python train.py --model="self-supervised image encoder" --dataset="photos of plants and fungi (iNaturalist)" --train_examples=90422 --image_size=32 --crop_scale_min=0.3 --horizontal_flip=true --translate=0.06 --color_jitter=0.4 --method="vicreg" --arch="resnet" --norm="groupnorm" --activation="relu6" --weight_standardization=true --drop_path=0.1 --depths=[4, 4, 4] --kernel_size=3 --stem="single" --avg_pool_shortcut=false --widths=[64, 112, 192] --projector_hidden=1024 --projector_out=512 --projector_hidden_layers=2 --init="lecun_normal" --residual_init="none" --optimizer="adamw" --lr=0.0011 --beta1=0.8 --beta2=0.99 --eps=1e-08 --steps=23900 --batch_size=256 --epochs=67.7 --lr_schedule="wsd" --decay_fraction=0.3 --final_lr_fraction=0.05 --warmup_steps=1190 --weight_decay=0.0
Rows from block 6, named by matrix and row number. Rows with one number belong to one channel. Each number is 128 + 32 x the weight over its row's rms, rounded and kept within 0 to 255. All counts start at 0. After the name is the row's rms in percent of the matrix's.
# convs0: first 3x3 conv (model.blocks.6.convs.0.weight, 112x112x3x3, standardized in use), inputs 33-43, a 3x3 kernel for each
# convs1: second 3x3 conv (model.blocks.6.convs.1.weight, 112x112x3x3, standardized in use, transposed), outputs 33-43, a 3x3 kernel for each
convs0.86 099 [127 130 127 138 137  86 132 120  96 113 146 176 109 151 190 110 141 175  85 142 142 113 154 158  94 147 132 119 145 141 157 174 168 160 170 165 140 142 131 148 173 125 132 150 118 101  93 117 106 119 118 154 159 151 135 129 112  80  72  87  95  91 150 111 112 128 119 113 115 140 143 140 131 154 135 172 182 142 155 157 140  89 112 106 142 169 134 157 169 137 137 148 135 135 159 118 112 121 107]
convs1.86 110 [101  85  72 108  94 100 125  91 103 141 146 170 164 176 185 154 171 160 169 186 168 177 198 188 174 210 206 148 160 156 136 140 136 163 171 189 134 138 136 115 112 116 154 129 156 101 100 100  99 106  78 103  95  95 108  96 102 103  92  96  83  30  61 136 142 134 151 145 138 142 150 172 157 171 213 168 181 210 154 164 191 150 143 164 144 169 175 148 166 149  93  89 114 108  97 152 108  96 159]
convs0.87 098 [138 196 158 165 170 159  72  80  59  89 127 160 127 125 156 113 152 173 107 104 125 113 140 140 115 136 131 178 173 172 171 169 167 136 159 166 155 159 133 137 101  88 100  75  66  64  85  62 104 130  99  93 128  96 112  93 119 105  95 109 107 101 112 111 146 155 139 152 157 124 141 117  62  93 110  93 108 115  97 114 108  97  67 110  83  81  97 117 100 128 145 135 127 109  57  83 138  87  96]
convs1.87 101 [184 203 191 147 195 182 119 196 172 102 130 116 129 168 124 115 172 145 105 100  92 146 119  98 149 104  91 145 147 143 139 155 143 143 125 139  99 105 131 143 163 162 124 174 157 122 124 128 114  93 118 111 106 122 100  52  95  92  29  80  79  49 100 109 130 159 130 151 153 130 137 140 168 170 199 149 145 169 151 168 164 145 161 150 129 141 162 106 138 123 113 116 104  55  65  40  82  47  44]
convs0.88 099 [173 126 133 143 103 103 103  87  88 135 153 128 151 170 120 141 161 134  77  88 104 107 105 128 135 128 131 107  94  97 113 127  91 119 123  97 134 167 146 154 183 161 160 183 163 128 151 139 103 129 113  82 137 133 113 145 128 139 134 125 147 137 139 158 115 147 123  99 122 143 103 126 155 147 172 151 161 173 145 156 166  77 126 104 106 159 136 119 111 110 129 159 155 184 183 174 162 180 152]
convs1.88 088 [105 126 159 105 106 108 116 105  99  97 136 119 116 118 118 100 113  90 152  97 122 105  75  68 106  62  88 133 126 135 138 154 157 141 186 177 116 124 134 121 128 135 151 136 140  75  54  45 109  74  65 178 165 156 106 106 101 126 108 113 115  84  89 144 127 104 146 145 150 137 105 113 122 167 134 142 158 140 114 146 110 176 185 142 148 152 143 122 128 121  67 129 104 119 180 153 138 189 179]
convs0.89 103 [136 184 155 172 203 176 148 170 154 113 133 139 121 148 150 107 138 140 156 154 166 122 135 157 129 142 151 170 196 166 174 212 187 170 217 172 182 189 168 196 225 203 195 217 188 128 127 108  79  84  56  85  77  73 134 119 121 140 130 136 165 160 167 149 156 151 158 189 176 162 191 172 103 113 121 101 102 112 126  97 128  61  43  49  70  77  79  67  76  70 138 130 139 121 125 126 145 136 136]
convs1.89 078 [126 137 132 144 153 108 121 145 173 149 137 134 114  82 110 128 117 118 145 153 157 145 153 148 142 151 151 130 130 139 125 139 153 150 160 166 144 164 173 142 136 159 142 160 149 149 126 111 168 136 134 162 142 146 136 116 129 126 107 133 140 122 103 137 150 156 140 166 178 167 188 195 157 134 132 150 108 128 122 103 110 128  95 102  98 100 116 107  97 112 140 138 119 154 139 131 115 100  96]
convs0.90 098 [106 167 173 139 165 175 112 123 106 121 128 114 115 119 104 135 157 166 180 129 110 189 158 152 149 112 116 163 192 174 118 167 160 136 143 140 111 125 121 133 120 121 111 113 125  84  80  68 148 131 115  87  76  60 117  76 110 117  98 110 122  93 137  98 115  97 117 102 107 147 135 140 115 129 123 146 152 145 125 134 127 132 107 128 110  83  99 107  70 113 170 166 141 154 112  86 139 110 112]
convs1.90 093 [145 176 156 158 162 156 160 176 167  82  75  60  80  69  94  83  74  73 121  91 153 127  96 167 115 118 106 145 142 180 142 134 143 163 130 161 150 145 161 129 141 151 116 114 141 120 116 135  72  84  68 112 111 120 112 129 107 108 107 110 122 112  95 102 110 120  87 111 120  48  46  71 155 143 183 124 119 148 140 148 148 114 142 154 116 142 160  80 122 119 106  41  90  88  40 121 114  86  99]
convs0.91 099 [112 111 151 101  86 128 185 186 165 119 129 140 136 154 143 111 154 159 109  86 130 125 113 142 108 122 122 128 131  93 170 153 112 144 133 129  96 160 133 126 160 165 105 110 118 113 136 135 130 132 112  56  58  81 120 162 152 125 146 140 122 115 159 170 161 167 146 125 147 161 141 168 116  98 114 137 102 117 172 158 161 122  83 119 113  70  66 149 100 132 108  72 114  76  46  90 148 159 152]
convs1.91 112 [ 88 140 110 109 144 134 117 107  80 144 157 179 137 178 173 133 151 134 122 153 135 143 184 164 109 170 158  76  90  59 121 120  87 153 128 119  93 117 143 106 136 138 102 103 150 114 141 169 141 126 158 122 127 170 142 132 137 144 126 159 136 134 148 116 123 120 108  85 109 138 116 123 117 123  98 118  91  41 160 143  92 136 164 117 119 147  78 126 128 108  68  89  99 102 129 151  96 112 122]
convs0.92 100 [ 77  87  73  72  79  82  73  55  64 125 111 142 128 134 141 122 115 114 166 139 129 140 157 141 151 141 157 173 158 173 195 183 198 190 206 162 144 151 144 189 186 155 178 179 159 117 125 129 122 126 132  74 109  80  85  70 129  74  67  75  72  93  90 151 142 163 158 156 204 194 177 191 187 190 170 192 186 157 167 144 150  74  64  58  82 128  90  65  78  59 146 149 149 140 167 148 167 131 123]
convs1.92 085 [125 121 108  89  95  88 133  94 142 112 123  94 160 163 155 177 193 154 126 141 101 113 120 137 136 126 116 170 172 116 152 170 123 149 161 123 113 123 128 135 135 150 156 144 185 150 133 117 177 128 118 169 134 130 104 118 137 127 112 135 156 156 140 145 161 124 158 159 152 163 168 164 127 144 127 129 138 121 124 141 110 139 145 150 124  90  98 127 128 121  63 105 121  81 119 124  78 106 112]
convs0.93 102 [101  67  98  51  38  42  74  60  89 135 155 168 122 140 128 117 136 162 112 107 112  88 102  76  61  84  77 118  97 124 111  83  94 112  64  86 149 218 183 145 171 168 141 159 126 150 121 135 121 134 126 126 161 139 134 164 129 126 163 149  97 113  97 139 135 122 118  89 103  60  54  69  80  51  84  86  47  82  78  62  72 142 136 117 147 176 142 153 146 148 160 166 154 165 158 157 153 140 155]
convs1.93 100 [107 127  89  71  95  82 111 107  79 119 156 156 149 176 185 158 163 170 112 105 111  84  77  55 105  73  93  88 105  88 100 108  97 109 137 110 126 126 129 118 104 116  77  39  96 132 141 141 125 105 103 134 116 112 106 132 133 140 137 133 113 117 122 127 123  96 107 108 103 146 129 112 103 122 101 127 130 111 116 116  98 148 170 160 157 184 186 170 193 158 143 154 123 175 161 157 146 181 164]
convs0.94 101 [138 105 127 121 111 111 137 130 140  96 119  81 138 163 140 113 120 127  99  95  95 128 107  99 147 144 122 116 100  81 155 139 113 153 144 134 132 151 109 120 113  94 105 105  89 130 144 149 106 131 124 118 155 162 117 109 104 121  98 104 105  95  97 124 134 178 122 119 180 133 152 146 154 153 169 138 131 140 144 146 154 116 128 138 181 192 188 164 189 189 144 122 123 134 149 153 124 131 121]
convs1.94 107 [129 114 104 143 112  75 124  94  76  85  67  73 114 136 127 174 177 174 111  94 111 123 115 127 135  97 125 107 124 105 118 103  88  96  85  80 147 128 148 143 101 130 123  62 128  84  94  99 131 118  99  92  99  98  84  57  86  71  70  86 117 119 119 127 134 112 134  90 130  97 111 118 116 111 103 128 105  99 145 140 128 113  94  98 145 114 121 206 204 197 137  96  94  93  63  44 107  75  52]
convs0.95 099 [190 178 192 164 133 156 161 152 158 116 157 165 110 181 151 105 158 145 146 147 157  96  82 112 137 143 131 104 173 139 104 164 131  68 119 128 153 189 177 191 211 209 143 208 186 140 159 157 157 155 160 121 153 142 132 115 103 138 154 154 134 132 128 123 161 140 108 114 112 100  99 106  64  69  76  88  93 119  92 125 134  99 120 126 105 142 130 138 160 124 146 151 166 154 149 159 167 146 164]
convs1.95 090 [139 124 125 132 101 100 114 125 122 139  98 108 144 111 133 130 102 111 134  92 108  99  75 100 148 113 107 154 113 106 175 127 142 205 154 184 187 172 162 173 187 189 169 157 191 110 118 106 116 108  64 112  90  91 128 100 108 149 118 116 175 116 118 126  61  67 106  58  74 162 106 136 114 131 148 121 134 161 102 147 149 150 159 141 153 160 163 125 164 158 159 137 160 197 166 167 189 176 170]
convs0.96 100 [ 82 171 105 178 218 175  71 171 110 159 140 193 138 135 152 160 152 131 157 171 180 168 179 187 137 146 142 164 197 160 197 212 160 124 148  88 173 201 153 162 193 158 112 124  87 150 142 116 129 108 101 101  78 102 146 112 147 118  98 169 164 157 211  92 169  97 173 214 132  47 124  60  38  41  66  80  92 109 157 158 177 112  81 128 117 123 132 147 149 127 176 143 171 126 118 160 140 157 168]
convs1.96 107 [134 136 115 121 181 146 156 181 224 109 117  98  81  96  96 108 127 118 162 123 121 151 131 133 166 139 151  90 120 130 133 172 169 175 188 201 119 106 133 115 129 151 131 100 174 108 125 147 129 140 129 176 140 167 128 129 115 127  87  84 114 107  86 138 135 151 127 147 125 175 166 194 136 149 190 113 148 163 128 157 163  97 138 121  85 126 107  94 138 119 101 101  68  76  88  60 117  84  59]
convs0.97 099 [111 164 125 148 219 184  79 160 111 140 127 146 120 114 109 106 101 124 150 134 131 123  90  95 145  93 112 177 199 170 167 193 183 178 174 168 125 121  94  60  76  45  51  48  37 126 151 150 152 130 140 127 108  93 122 119 124 120 119 104 139 125 129 135 112 114 141 151 140 138 166 120 120 138 126 152 179 166 134 149 140 106  82  80  97  99  92 160 184 168  85  86  94  49  61  68  32  54  69]
convs1.97 099 [171 181 177 138 142 158 107 155 164  82  70  81  86  81  68  96 109  85  91  72  48  74  65  41 124  95  77  65  61  41  47  40  32  69  38  77 116  84 110  88  75 100 136  97 122 122 121 130  96  81  94 145 136 135 164 154 146 170 150 145 119 156 135  91  89 106 126 118  86 110  83  89 123 120 141 120 101 123 118 130 141 130 163 189 151 176 205 150 191 177 176 164 187 139 153 121 121 140 155]
convs0.98 102 [122 123  96  88 118  75 101  91  58 100 151 162 115 144 152  96 126 117 150 169 169 165 161 166 153 131 154  82 115  95 129 126 133 112 149 140 136 129 104 124 155 110 127 142  94  56  83  83  48  89  54  59 133 104 103  98 111 128 124 124 114 100 121 103 141 144 146 149 171 122 175 136 167 161 155 152 146 153 140 176 147  74  94 101 110 139 172 107 132 154 122 137 105 140 159 129 114 139 109]
convs1.98 087 [157 114 134 113  93 105  97  74  94 123  83  77  90  47  49 113  58  69 105 103  96  56  41  43 109  65  73 137 121 134 124 104 123 144 135 149 137 132 134 116 102 100 108  88  78 160 120 104 182 115 113 179 122 106  99  87 105  61  58  70  96  89  82 153 131 145 151 142 108 179 137 139 122 116 141 144 101 115 144 110 105 115 112 130 130 125 136 153 124 136 135 153 161 114 126 128 131 140 153]
convs0.99 101 [143 152 144 140 180 151 140 139 124  97 122 151 131 137 173 128 143 152  67  50  85  56  45  82 127  85 114 116 147 114 122 179 152 100 126 107 145 146 126 139 113 130 111 111 114  86 114  65  74 117  66  43  81  60 139  83 154 107  64 155 181 114 196 141 152 154 172 165 173 172 170 157  87  86 109  99 106 115 138 132 144 138 133 141 131 139 101 170 184 131 132 112 162  84  94 146 127 131 146]
convs1.99 105 [176 169 138 146 169 171 157 193 218 168 173 170 186 170 176 158 193 182 149 143 144 170 144 131 181 179 156 169 144 199 170 156 172 199 155 205 152 161 170 137 137 167 190 161 202 149 158 180 166 155 165 189 160 192 160 174 166 181 140 191 125 135 106 142 191 170 151 197 201 174 224 217 151 173 166 156 172 200 145 175 168 146 173 136 162 199 172 137 173 158 144 168 141 164 182 169 159 158 142]
convs0.100 101 [172 176 136 189 179 122  99 104  86 110 132 169 125 165 182 136 172 177 114 133 103 123 114  82 130 144 128 139 136 166 128 143 189 191 173 205  96 105 110 106 105 100 131 143 114 133  81 103 115 100 112 110 110 121 107 186 136 141 190 119 115 139  92 104 123  97  94 108 121 122 131 153 120 149 108 156 144 103 130 113 105 153 151  93 180 137 138 123 126 150 150 153 103 166 150 107 143 101  96]
convs1.100 107 [118 133 138  91  87 113  83  68 133 139  77  92 155  71 121 146  85 151 151 140 163 121 135 143 125 108 103  93  75  22  85  46  56  28  53  80 155 143 134 138 126 136 117  97 124 125  97 100 118  79  74  98  70  94  87 137 163 138 166 183 141 158 178 110  69  76 104  31  69  81  12  63  96  83  87  63  86 100  86  95 147  84  99 130 102 105 110 132 107 145 133 109 133 111 148 155 106 125 133]
convs0.101 101 [115  92 125 117 119 126 105 125 141 130 138 128 131 146 112 130 128  76 195 178 181 180 184 168 203 198 196 140 158 142 106 133 117 137 127  94  79  89 110  93 108 110  82 108 115 179 189 143 143 147 117 164 181 147 117 135 142 124 154 141 117 108 113 142 171 156 140 193 166 113 185 159 131 128 118 145 146 162 133 142 142 109 132 145 107  99 118  61  89  70 106 120 113 120 139 125 117 113 102]
convs1.101 104 [102 120 101  97 103  82 130  84  90  78  90 105  83  91  89 111 124 118 131 124 119  86  94  72  62  23  13 130 129 131 103 102  98 104  88  84  92 114  97  53  63  71  58  63  88 126  91  91 139 138 125 127 121 106 126 111 100  91  84  92  87 113 118  89  78  86  64  47  52 115  77  82 106  94  93  98  82  73 122 107 103 109 127 129 105 133 128 141 161 159 120 154 109 120  95  85 110 114 101]