A small self-supervised image encoder, trained from scratch: 32-pixel images, norm groupnorm.
Rows from block 7 of a small self-supervised image encoder, named by matrix and row number. Rows with one number belong to one channel. Each number is 128 + 32 x the weight over its row's rms, rounded and kept within 0 to 255. All counts start at 0. Numbers have three digits each. After the name is the row's rms in percent of the matrix's.
After each channel's rows are labels from the 100 images, of 14848, where the channel reaches its highest value: "patch colour" is the nearest of a few named colours to the mean colour under the peak. Only what is clearly more common there than usual is listed. The data: photos of plants and fungi (iNaturalist). In brackets: how many of the 100, against the usual share in percent.
# convs0: first 3x3 conv (model.blocks.7.convs.0.weight, 112x112x3x3, standardized in use, each kernel summed), inputs 0-111
# convs1: second 3x3 conv (model.blocks.7.convs.1.weight, 112x112x3x3, standardized in use, transposed, each kernel summed), outputs 0-111

convs0.24 098:185149132083143123153156153099140131142068134095153176134128143131066131104125144119158090164199128179116106130136132099144121133120105136095156079094157115196144007122086149093134158094137103134146162092161109141136107154100106079146091115104114138132128130167118099057103164176126144144127200126129143076115140152192142083150131048131
convs1.24 095:129185120043124125131127170095130128102143175165172154155151149143145141123104153089086146138159119162095144155165180097117189167115175122177114092167100070164102160095095205130155080124127117133119117128127054147072124170112118070120089120128086131076096133148145159194185150109177156136117130172105132139107104175112168098132111091140
patch colour: grey (76 vs 48.9)

convs0.6 106:167116096186128179132168177106131171060137130066142134097135152142140189071167135137137118160084141111142113143071154065067175137111161147090056141078137126133065099113175112068120086143148093133139144122150155084122154118058119150108145129168116094131148136159131163147121123069114131160130123174168163081122119088095097103141143095085
convs1.6 107:123143131121066135092062091158128173141081129095150160156174100098173160171100117106089087115064170090142112106068113122098099124085108132166131095179117094099044130116127115067155089152077074118104097109100129141161130148119065143149109137104198084105091103140077115143116104096149124084077115140149098110096159121114173119162117161152
patch colour: pink (51 vs 3.8)

convs0.11 112:119119120111186111060178120144134107238117133127071136152088135148107093106100102105177116115129157133140155178129129124116117105055106106138176189077053149136124121117105135162171115132137104088138146124193175128130131126118100170142108180182135168064079165138199146071122114114126117134124125129114113154154142078166097154164099121155
convs1.11 116:154071092143154102080162121109149130111182156115101100124184107146118141070126093127199155186190154141186122195183144136151150128128126124105124091167121145169102199161133132160139162110178161193213130135154125119134156114157135135102161179122103102135152124139116168088126093087080118169126090149135157137142067068107147119122092142098
patch colour: brown (62 vs 35.2)

convs0.44 079:203156147112160124187112125148212046086111125171140113094180108142098111165136137167147122125156119125124115095191069117109142092132121140154154094101116168108099127121115050134137132139123157144119127053095158144147164068162216138131167118133081136141157134117168098151134118102089163100113125138100112179151137150138139126067197100109
convs1.44 101:172166141176122111150130197156161137109189130155064094116146120145149136119132086098213139152197166146090130117190126149104107098154108196104143125180141115191166162114080099155112161073055141134155122140151124130115137092104159114140159144124119127156161148166185144157153148180141109165162176088099122153084105145101132144150171088102
patch colour: pink (37 vs 3.8)

convs0.91 117:127120140122144150168178162146126169149119141160101130086124137129131089119069108046203167161081110111117168172111127068135145103118107098116117140105183169159121067119130109077137074127156107195093068119167126164146135181167093190135123063163185080128148147135095089100116146118130160168106152094130103136107145074168136132169151114120
convs1.91 094:116117137092119158116108124111099153080090151130111156156133108159154127167127137091102112114132164173098145145081185140056158094178162100120121118103128100155091103033128132100127080148139141149094156196145164064151107162108140129147110124144144062125085100121128051106141131142144144157095120154114095080169167062170098046182129158107
patch colour: grey (75 vs 48.9)

convs0.29 092:145114115151161114031122148163061080147113110105118186128134129135112082154131112093106115138148139141080248141138088116085152113109132127122092099130154124164143160166067160089133139159142116177129164107157138112079118147101172173182120141180117180099100115162111219123120149103100123178124115069140147101098151138085140137110143112113
convs1.29 111:181058076193137131040137142131105127111149114106097156157104196104127108159132128095106153097159170163048167130154104110089128085106199155115124150155186118159134133152072100125175113160081172092121133103182128113078135105094149119181075142172103153082136112175134149108169144158094117131106144108140125101139153088095123163104117118139
patch colour: pink (50 vs 3.8)

convs0.97 073:120141108080098115109118084107157134185042154122168144130141142167103151189149141145164155153094216140130175111133128176122122144109199165147128128130162126100085121095171131173199100152140106134136095109177165089159142107079102127173131153130154137072113030146086114117117094096165111104154142117121117104176171099101109079119130152109
convs1.97 100:124105179171060140155113144096097124146158154159108099220130120099113059039117115183129093142182115120113113116143155142149114090121096106109106183139121104144162186128130133113139133142096111082138135058100136127111127079114160143127102056152130080129161078069148198089153103142124083192160144151157143157099164128130120144121147109090
patch colour: black (42 vs 3.6)

convs0.39 117:135131130134097043068131101167123164214089135157114143157105161128118123135099099135132145118086132145114183171149166104152157095121170140113106157138122129103162128142098194177135112105118132089151142147166084124068159174112154079168078173121142144088124046083122078063143133116135105103148156125089116170156170171152146073134138179160
convs1.39 107:171109153107156081142126153083174112177123154112178114120202119140067115142133168093126163118099152131150143115124180104131107091093117115168126133150178138115114156130078152092118102074136101140103124154131202129168201064118133168181095145129137131137119163104084145182169122137193131128112128097073046132206107128103157161130120085117
patch colour: green (32 vs 6.1)

convs0.95 124:173107128129108117130131180128116183099178148105134086135141124098121178096189126117149169146119152107141082118108146127061192199147110150118076069100143151160060161096131194048140072157164123115092117111148107083137149154066154102090144141120143157156106141120086169111126153089137161200171119134110143090134086125084108133129156097114
convs1.95 110:092125103070054086126096094142123185112158135077123175151130074107122137117180156105126144127098113086175095092101164168018063132085119098131156083137107147134122132143121123097163070152090119112151174102152096150161113108169100126151142122086185149119101132143102122165119110081136085084178105151102071118144109157083151133128122151173
patch colour: cyan (32 vs 0.4); white (32 vs 0.9)

convs0.100 100:148166177195142116152112085157147123146177123131142100109101077112111087135145160178127090195145153176161116161088088138150160163077119092136145091114116106117090186169133090115146183127094119162148160177162106127106101121093029152025185128150143129133111105116177092109146161155134158155081126126136126088119090109149124081133126138135
convs1.100 101:117139144089165129145068123183080079115132165143143149099200110068136100135146161102078122100118101100123136107119096158131118144122091093125114133152080136111126102136132078157153115172102074128113153085071115201131172115110046113115121119178191113136109051130088084127196123115121130096111164151140115117076106102139074067117089134167
patch colour: pink (40 vs 3.8)

convs0.32 086:101164114144110166129136123135177148166158122111036087073197131168115111177123094200127136137152161125163103179067184134158101156119149092117161093135169106043098139080118097136174139099088184121154124138122122173065157122112171150150145128141117070114156068161151122121129116165132111128134137111133088116138178152144092151115175118085
convs1.32 129:134151112152095160152130205138077117126115141106152099151141165121127120146115182097122074103148143185088088104130135127086175148150151122122145097146131116104125087099109138116125153163106080075088151104139113056172132121128067124117162125167134066109085051117140126092154137171173130164074195177130115151112168180082120185147150107056
patch colour: pink (30 vs 3.8)

convs0.82 103:222134101137116131147127102117120040125068113113107160121158129167111101098125130119178163255172156160112176201137127131138166145110143119108138074143142112151105110120119072132129128141131129173202156124074137097086098093145138101147118109115074061122156140191141139140121133139119112122102175126135123118134108143144113175112118074118
convs1.82 131:131185131165172102145116117154149047110190164148181090113165118114141116099124125116184167189216140147151173159183141135166167140114099089134130053174037096156084143149129055161131159128162134132131119123125087127074132173131116113100131126114123131132147148125164154128158156146138142126094143102061125135108086120098116098138103073109
patch colour: pink (34 vs 3.8)

convs0.74 095:197096134096131156159167174138119116105192115105099106110114137141124134134177133105102153147093152172193158128076097157155151086144148148090068054083136096193133138117113086077094160088128178133165122093147183101193157131139153132081159099095099097089176150126159094145111169103147162128163116164152092161136109088115093162079109126125
convs1.74 085:126120068122044111136153156090072203157140162132087107177139112155160096083146118134200140109143120135138106096069164142111116182164121138062037111147117097080119137161144144089138164117127130147152148119110106056168162134122106167119155098081142113128122119077114142093154080134153124159150132141213127148117108094179131158154143145101
patch colour: green (27 vs 6.1)

convs0.30 089:127145167147176107119129096087145168100194158167176115107111093162119172078070133116133085185120085169128142140115165113144135100133142159146120124158100176140171036159127124066135124147150123081156182116111079147171171100135142088184152164117068105067077186097109159137105140178127091136088103126139140135097148095155177136120114109131
convs1.30 085:146064103158147133171143080075092169120150123125168130174116146133114157128142102076102129097127149186040091173160153123138131129151162139159101086134128126181138089143156177126225106153181091100131156142139107124123173172148114104148137187191084147111115162117143107114118148144096112089104133180129112193040122129115147166113129134096
patch colour: pink (44 vs 3.8)

convs0.10 080:155159117117130097119110142163147094177057121136168113119243129130071151109120170088107149106139179170141133102137079158133068117128131135127109107152119131130153136142109125152131103118107121169114119181113153135186116102146175145130095105150118123140077065113097123141101087111252057112125152148145118166157148173094102141092085132173
convs1.10 104:147193134121118175126122170107085056133125114134120128180131172121104067101138133099113164161163121153089128169081101074142168134089103104126139180124144113159176135083150165061104165159094091124112215106138137138111118127093143151178062110135117141105080065103171114120150092122128107171129170146155099123097182192123162145136113076159
patch colour: black (47 vs 3.6)

convs0.22 089:195179141129064119150113114094108131153104110121142124124130131118153174168120157138103135120109140134115130104157152095142089111172125175122163114117089154160146129079162106165169177160133133092132139112108166123103127139138093116184122107152102120000162130175104044144102106091120128097210146210143063137155142093126085137105113144102
convs1.22 094:111164101126112151125125083048113130073144137127161129124106087122101164108114175079097110114105130208087082154131172082124096127131115148114100189144120134196147051094153146117134135137099021115098128062109158133091123157058077083151111145145085118086147166119118105123151129094130080138146171139147115146103154146126158141159110136078
patch colour: brown (64 vs 35.2)

convs0.16 104:163070126146085091132106162136115095170074143171135165130129119119052132163128190124127085135103142105095082125147142111183128140065168172126162120127120160163149091156114141167155190136144114077071178139160136116114119160088119101145108161117151195105098179168125090089136120093116090050111121088135179094164146111133124132110160167196
convs1.16 077:162041138118169118163099121086113106133192160097153156151137158140073108110113176165117132120110161085144137135156090068120117144114137095137142144208168131069070116146078107114158134141096069137141111120112145140157177168130102165116128126115148084056107131177091149168188131054123077129136126107114097112185142069087135147139117091128
patch colour: green (32 vs 6.1)

convs0.87 092:166149180133116088126164112141186150131171134159134127132130105126118159114137067144169125184133133132056125101098134089102131179145128171083128197099142144119175091105112101094167049159157073100163155123103181115142171115116089081159165116108049080065114177122142135196119161114144141122174139113127106132093174155135162109146127111089
convs1.87 084:128143140145113130088093087095161129167117131116124113201183121132132180080137109170090071117135189120080063116133079120123160170096134123171137166141120146163088089118171118132166115147064086114141187160080103173063183151148093104153110160102128108050112119165157084163110074120129148113170105150142104131112132180102165142151158142112
patch colour: pink (48 vs 3.8); white (27 vs 0.9)

convs0.103 085:157105113098155127093069120118145106153148126146098097121135187114141086157127120072164170136121168095148120131157116163084137146149115123153121133105109150160103132178068120158146116107129162169084079117159099151069175114219145168108115168132150171108191096129185134095156134134112122222102171074096098149178121076115141106134060096121
convs1.103 106:163126112143133156148169136053148073135186156136113121120168147108140085123161153182109072181160160123150168125110137130113150139072131110195160108149098155123109160125114120096169160174114116115168103089147161173129161046117092193139092138124158154078182137080117127136102113114085096184123127133171141125138099155092170121127065182072
patch colour: brown (62 vs 35.2)

convs0.33 089:145132124129158159128136116147117155176099117123178099115127133114163122192122044108170079165123156091166204137084142087166164074097151183172119118126136150111135113083137151129110086082138161163117068138182159134160170143172155130146052174131126070079145101111159096145135074166090129169102100119087098143169120097128137154097166152151
convs1.33 098:119140116104134154152182138074146141116134100114069128070136099128130162136175120156143130153125111131144137088112100114105107177177158134153113090196189101152058143098127135059144105124119112061099110102174142136164154086089146179156108102118145165111162152097103062150137124088111136201128140106198099085136105133178121052154078092128
patch colour: green (25 vs 6.1)

convs0.5 099:135113124116118109191148114118172094155130133158160176119098124119174106115125088194090100095113146117132159073127103072127104147097138182137173146090164135074164134170098054126147144092131107086170087144076146155088147130157123120156075121100117126172176121132166132122149210060107167145158159105105125117151151166130187054176152148112
convs1.5 094:145172128160124140077103102148178134087111106080168105131146144100146172094115142104177116122121185143109134147102117104120171181116133164114164141161163126157080113093154079118171130114127100146152111184137129165096147140115075051164109191187141134077163142131136047110139155092103147081090128109111101081081139133051092132180132180098
patch colour: pink (31 vs 3.8)

convs0.26 082:234083108173101108140098089157109034115110124077168136158153102135063127130130146128162097211110137177131129121144117146156163110153122120110097066142143115148115079158126064110113171146145106159181141122081157113150128099159127102124172082107077088135178181169160135155128158157110147145141152149155116118140139130153099123122114050129
convs1.26 101:119147151140125178121125126119152078102191158133145083181181111145156094047129093136115190158166150115153169157163099116201154137125121121162101106166069047143120187138147082133134148134141107146164124098041112164095155143128107110106138136115163065110150164126115187157183121109114140138168123134144107166112091086152145122145093116067
patch colour: pink (36 vs 3.8)

convs0.64 110:171112056186172131108124094138090130093126134092097119113138142162142115111177097156095166114093177111154159153176147070105156164116165149131085115127167128146097082198129153156133111130144100199170135130098104123081138120098164125127131120131064116158098165144135189121143114105110117196113082079154182100167128089061063099132083124148
convs1.64 120:129166098178151115085082069129118096123125142109156141131138111134194120143137128147101128144128160091140164143099089094130167101110101126168082091140118121100069130148135119093147094197147145170117089127094140176052129125138089145178108124086170157107098154106065163129128135133149147090077039079109101097116167075172171122115042137119
patch colour: pink (45 vs 3.8)

convs0.21 084:162110158100211100155118151074053117099152111175135137110117164129137134090134187121128099126087125147114110129141091106131125111146087129152137164139152081194179177135123123114122123099117195120122111086155153137074125128102087116096151168179096181075137165168120128118094149095060157178083144184146094146073046096147108121121095130126
convs1.21 087:094175119095119184126170098163024154097154134118132124139113127099128090182155172122113102137144113152098135115136177195098130152122136100092195117097133090098093117140117134117122131148126086084155136098139094133149037099155071132130197137161094160141135123152156160140068148119112136196115188178135137121110079170079140119090083137136
patch colour: pink (29 vs 3.8)

convs0.92 103:127173112092119135114166102153148137176096136143114129118126140138138162121120091064211127109109180039150124128158129207100087111130132058105131162112112146158104131159169171162098121161136118132094123131142174147150114087141140052120097128153140141165082104134109137105110087137205021119141102116104132152188118166125107094085144117160
convs1.92 098:144080164149104134147109100110102122154099155109150069201139148126114109094101117170143111114144139116155060059097105148112141125197045127125141132103109157161168150132149110100180147136152155100108175115125087128161156156162162104139116090170115094192083109100140184110130021122130045151151125151144155104112139143133117139127195109156
patch colour: brown (70 vs 35.2)

convs0.79 107:163090142162132130138075134081179152125144086110132058099112126119101141127165113192058119175128071132103125111092165122142176141129184146155145076084105111121121111174115092129117173110124139122168158188150093107102097190082074119101120178174161135101092128116104150130101154157132160184130104099097145120199054115124144060109143137135
convs1.79 100:123139106104123109147131079199106134142095114062168171089158064115190125122139160094152099093080092111136102049095132142080115150065088068173144109123140128107105084145142106096096097132098089084110138124122155144176143091084085098150117129126177134178091105064091101124144139115154107075111138094064106100136176133146123087100153151137
patch colour: pink (45 vs 3.8)

convs0.85 087:121174175125163134088150123140121099140111107083130113119155105077097115130152095089122137128151212112147215112138153150092051121115126142115154112132097145152154118126133099128132103057139105183169073175096141123143129082192127132135109162151078142082155126134152137170082109121153032160161144126137082162168136163075137147084078167157
convs1.85 101:157141128102102130139134148111118109095110143080113127120149084106150113076162132107124097134128135123081075136068115133078135136070129133119160203159172124165105141064175165058138106153084069085121170104165115175114138102089121123181045132165142131112084123100138129157129053104146073198180102149125113089136153119134175087135097105127
patch colour: black (37 vs 3.6)

convs0.49 090:153128137147149087196105145131134099097157160123118093104161093116086140130097140112059149068059133161167122150168164121151129147168029141112130176127106138113126134125109157139161124140140142236093127169141147163124173122129097174122141195156122156141128131090150124120177065139160084164064131138124123163104129130061148155133086133175
convs1.49 115:149159169157128147157123114134151048118154156148156121079167174057134138116075149156106097130150128152147161144166142138179216136110133075117181136129067150077136114162133094146111171130139112141100124121099108133062138155165086121077170124112105083088190070140174099133097141136146155160085137110152197128125149171092095106147080098133
patch colour: pink (39 vs 3.8)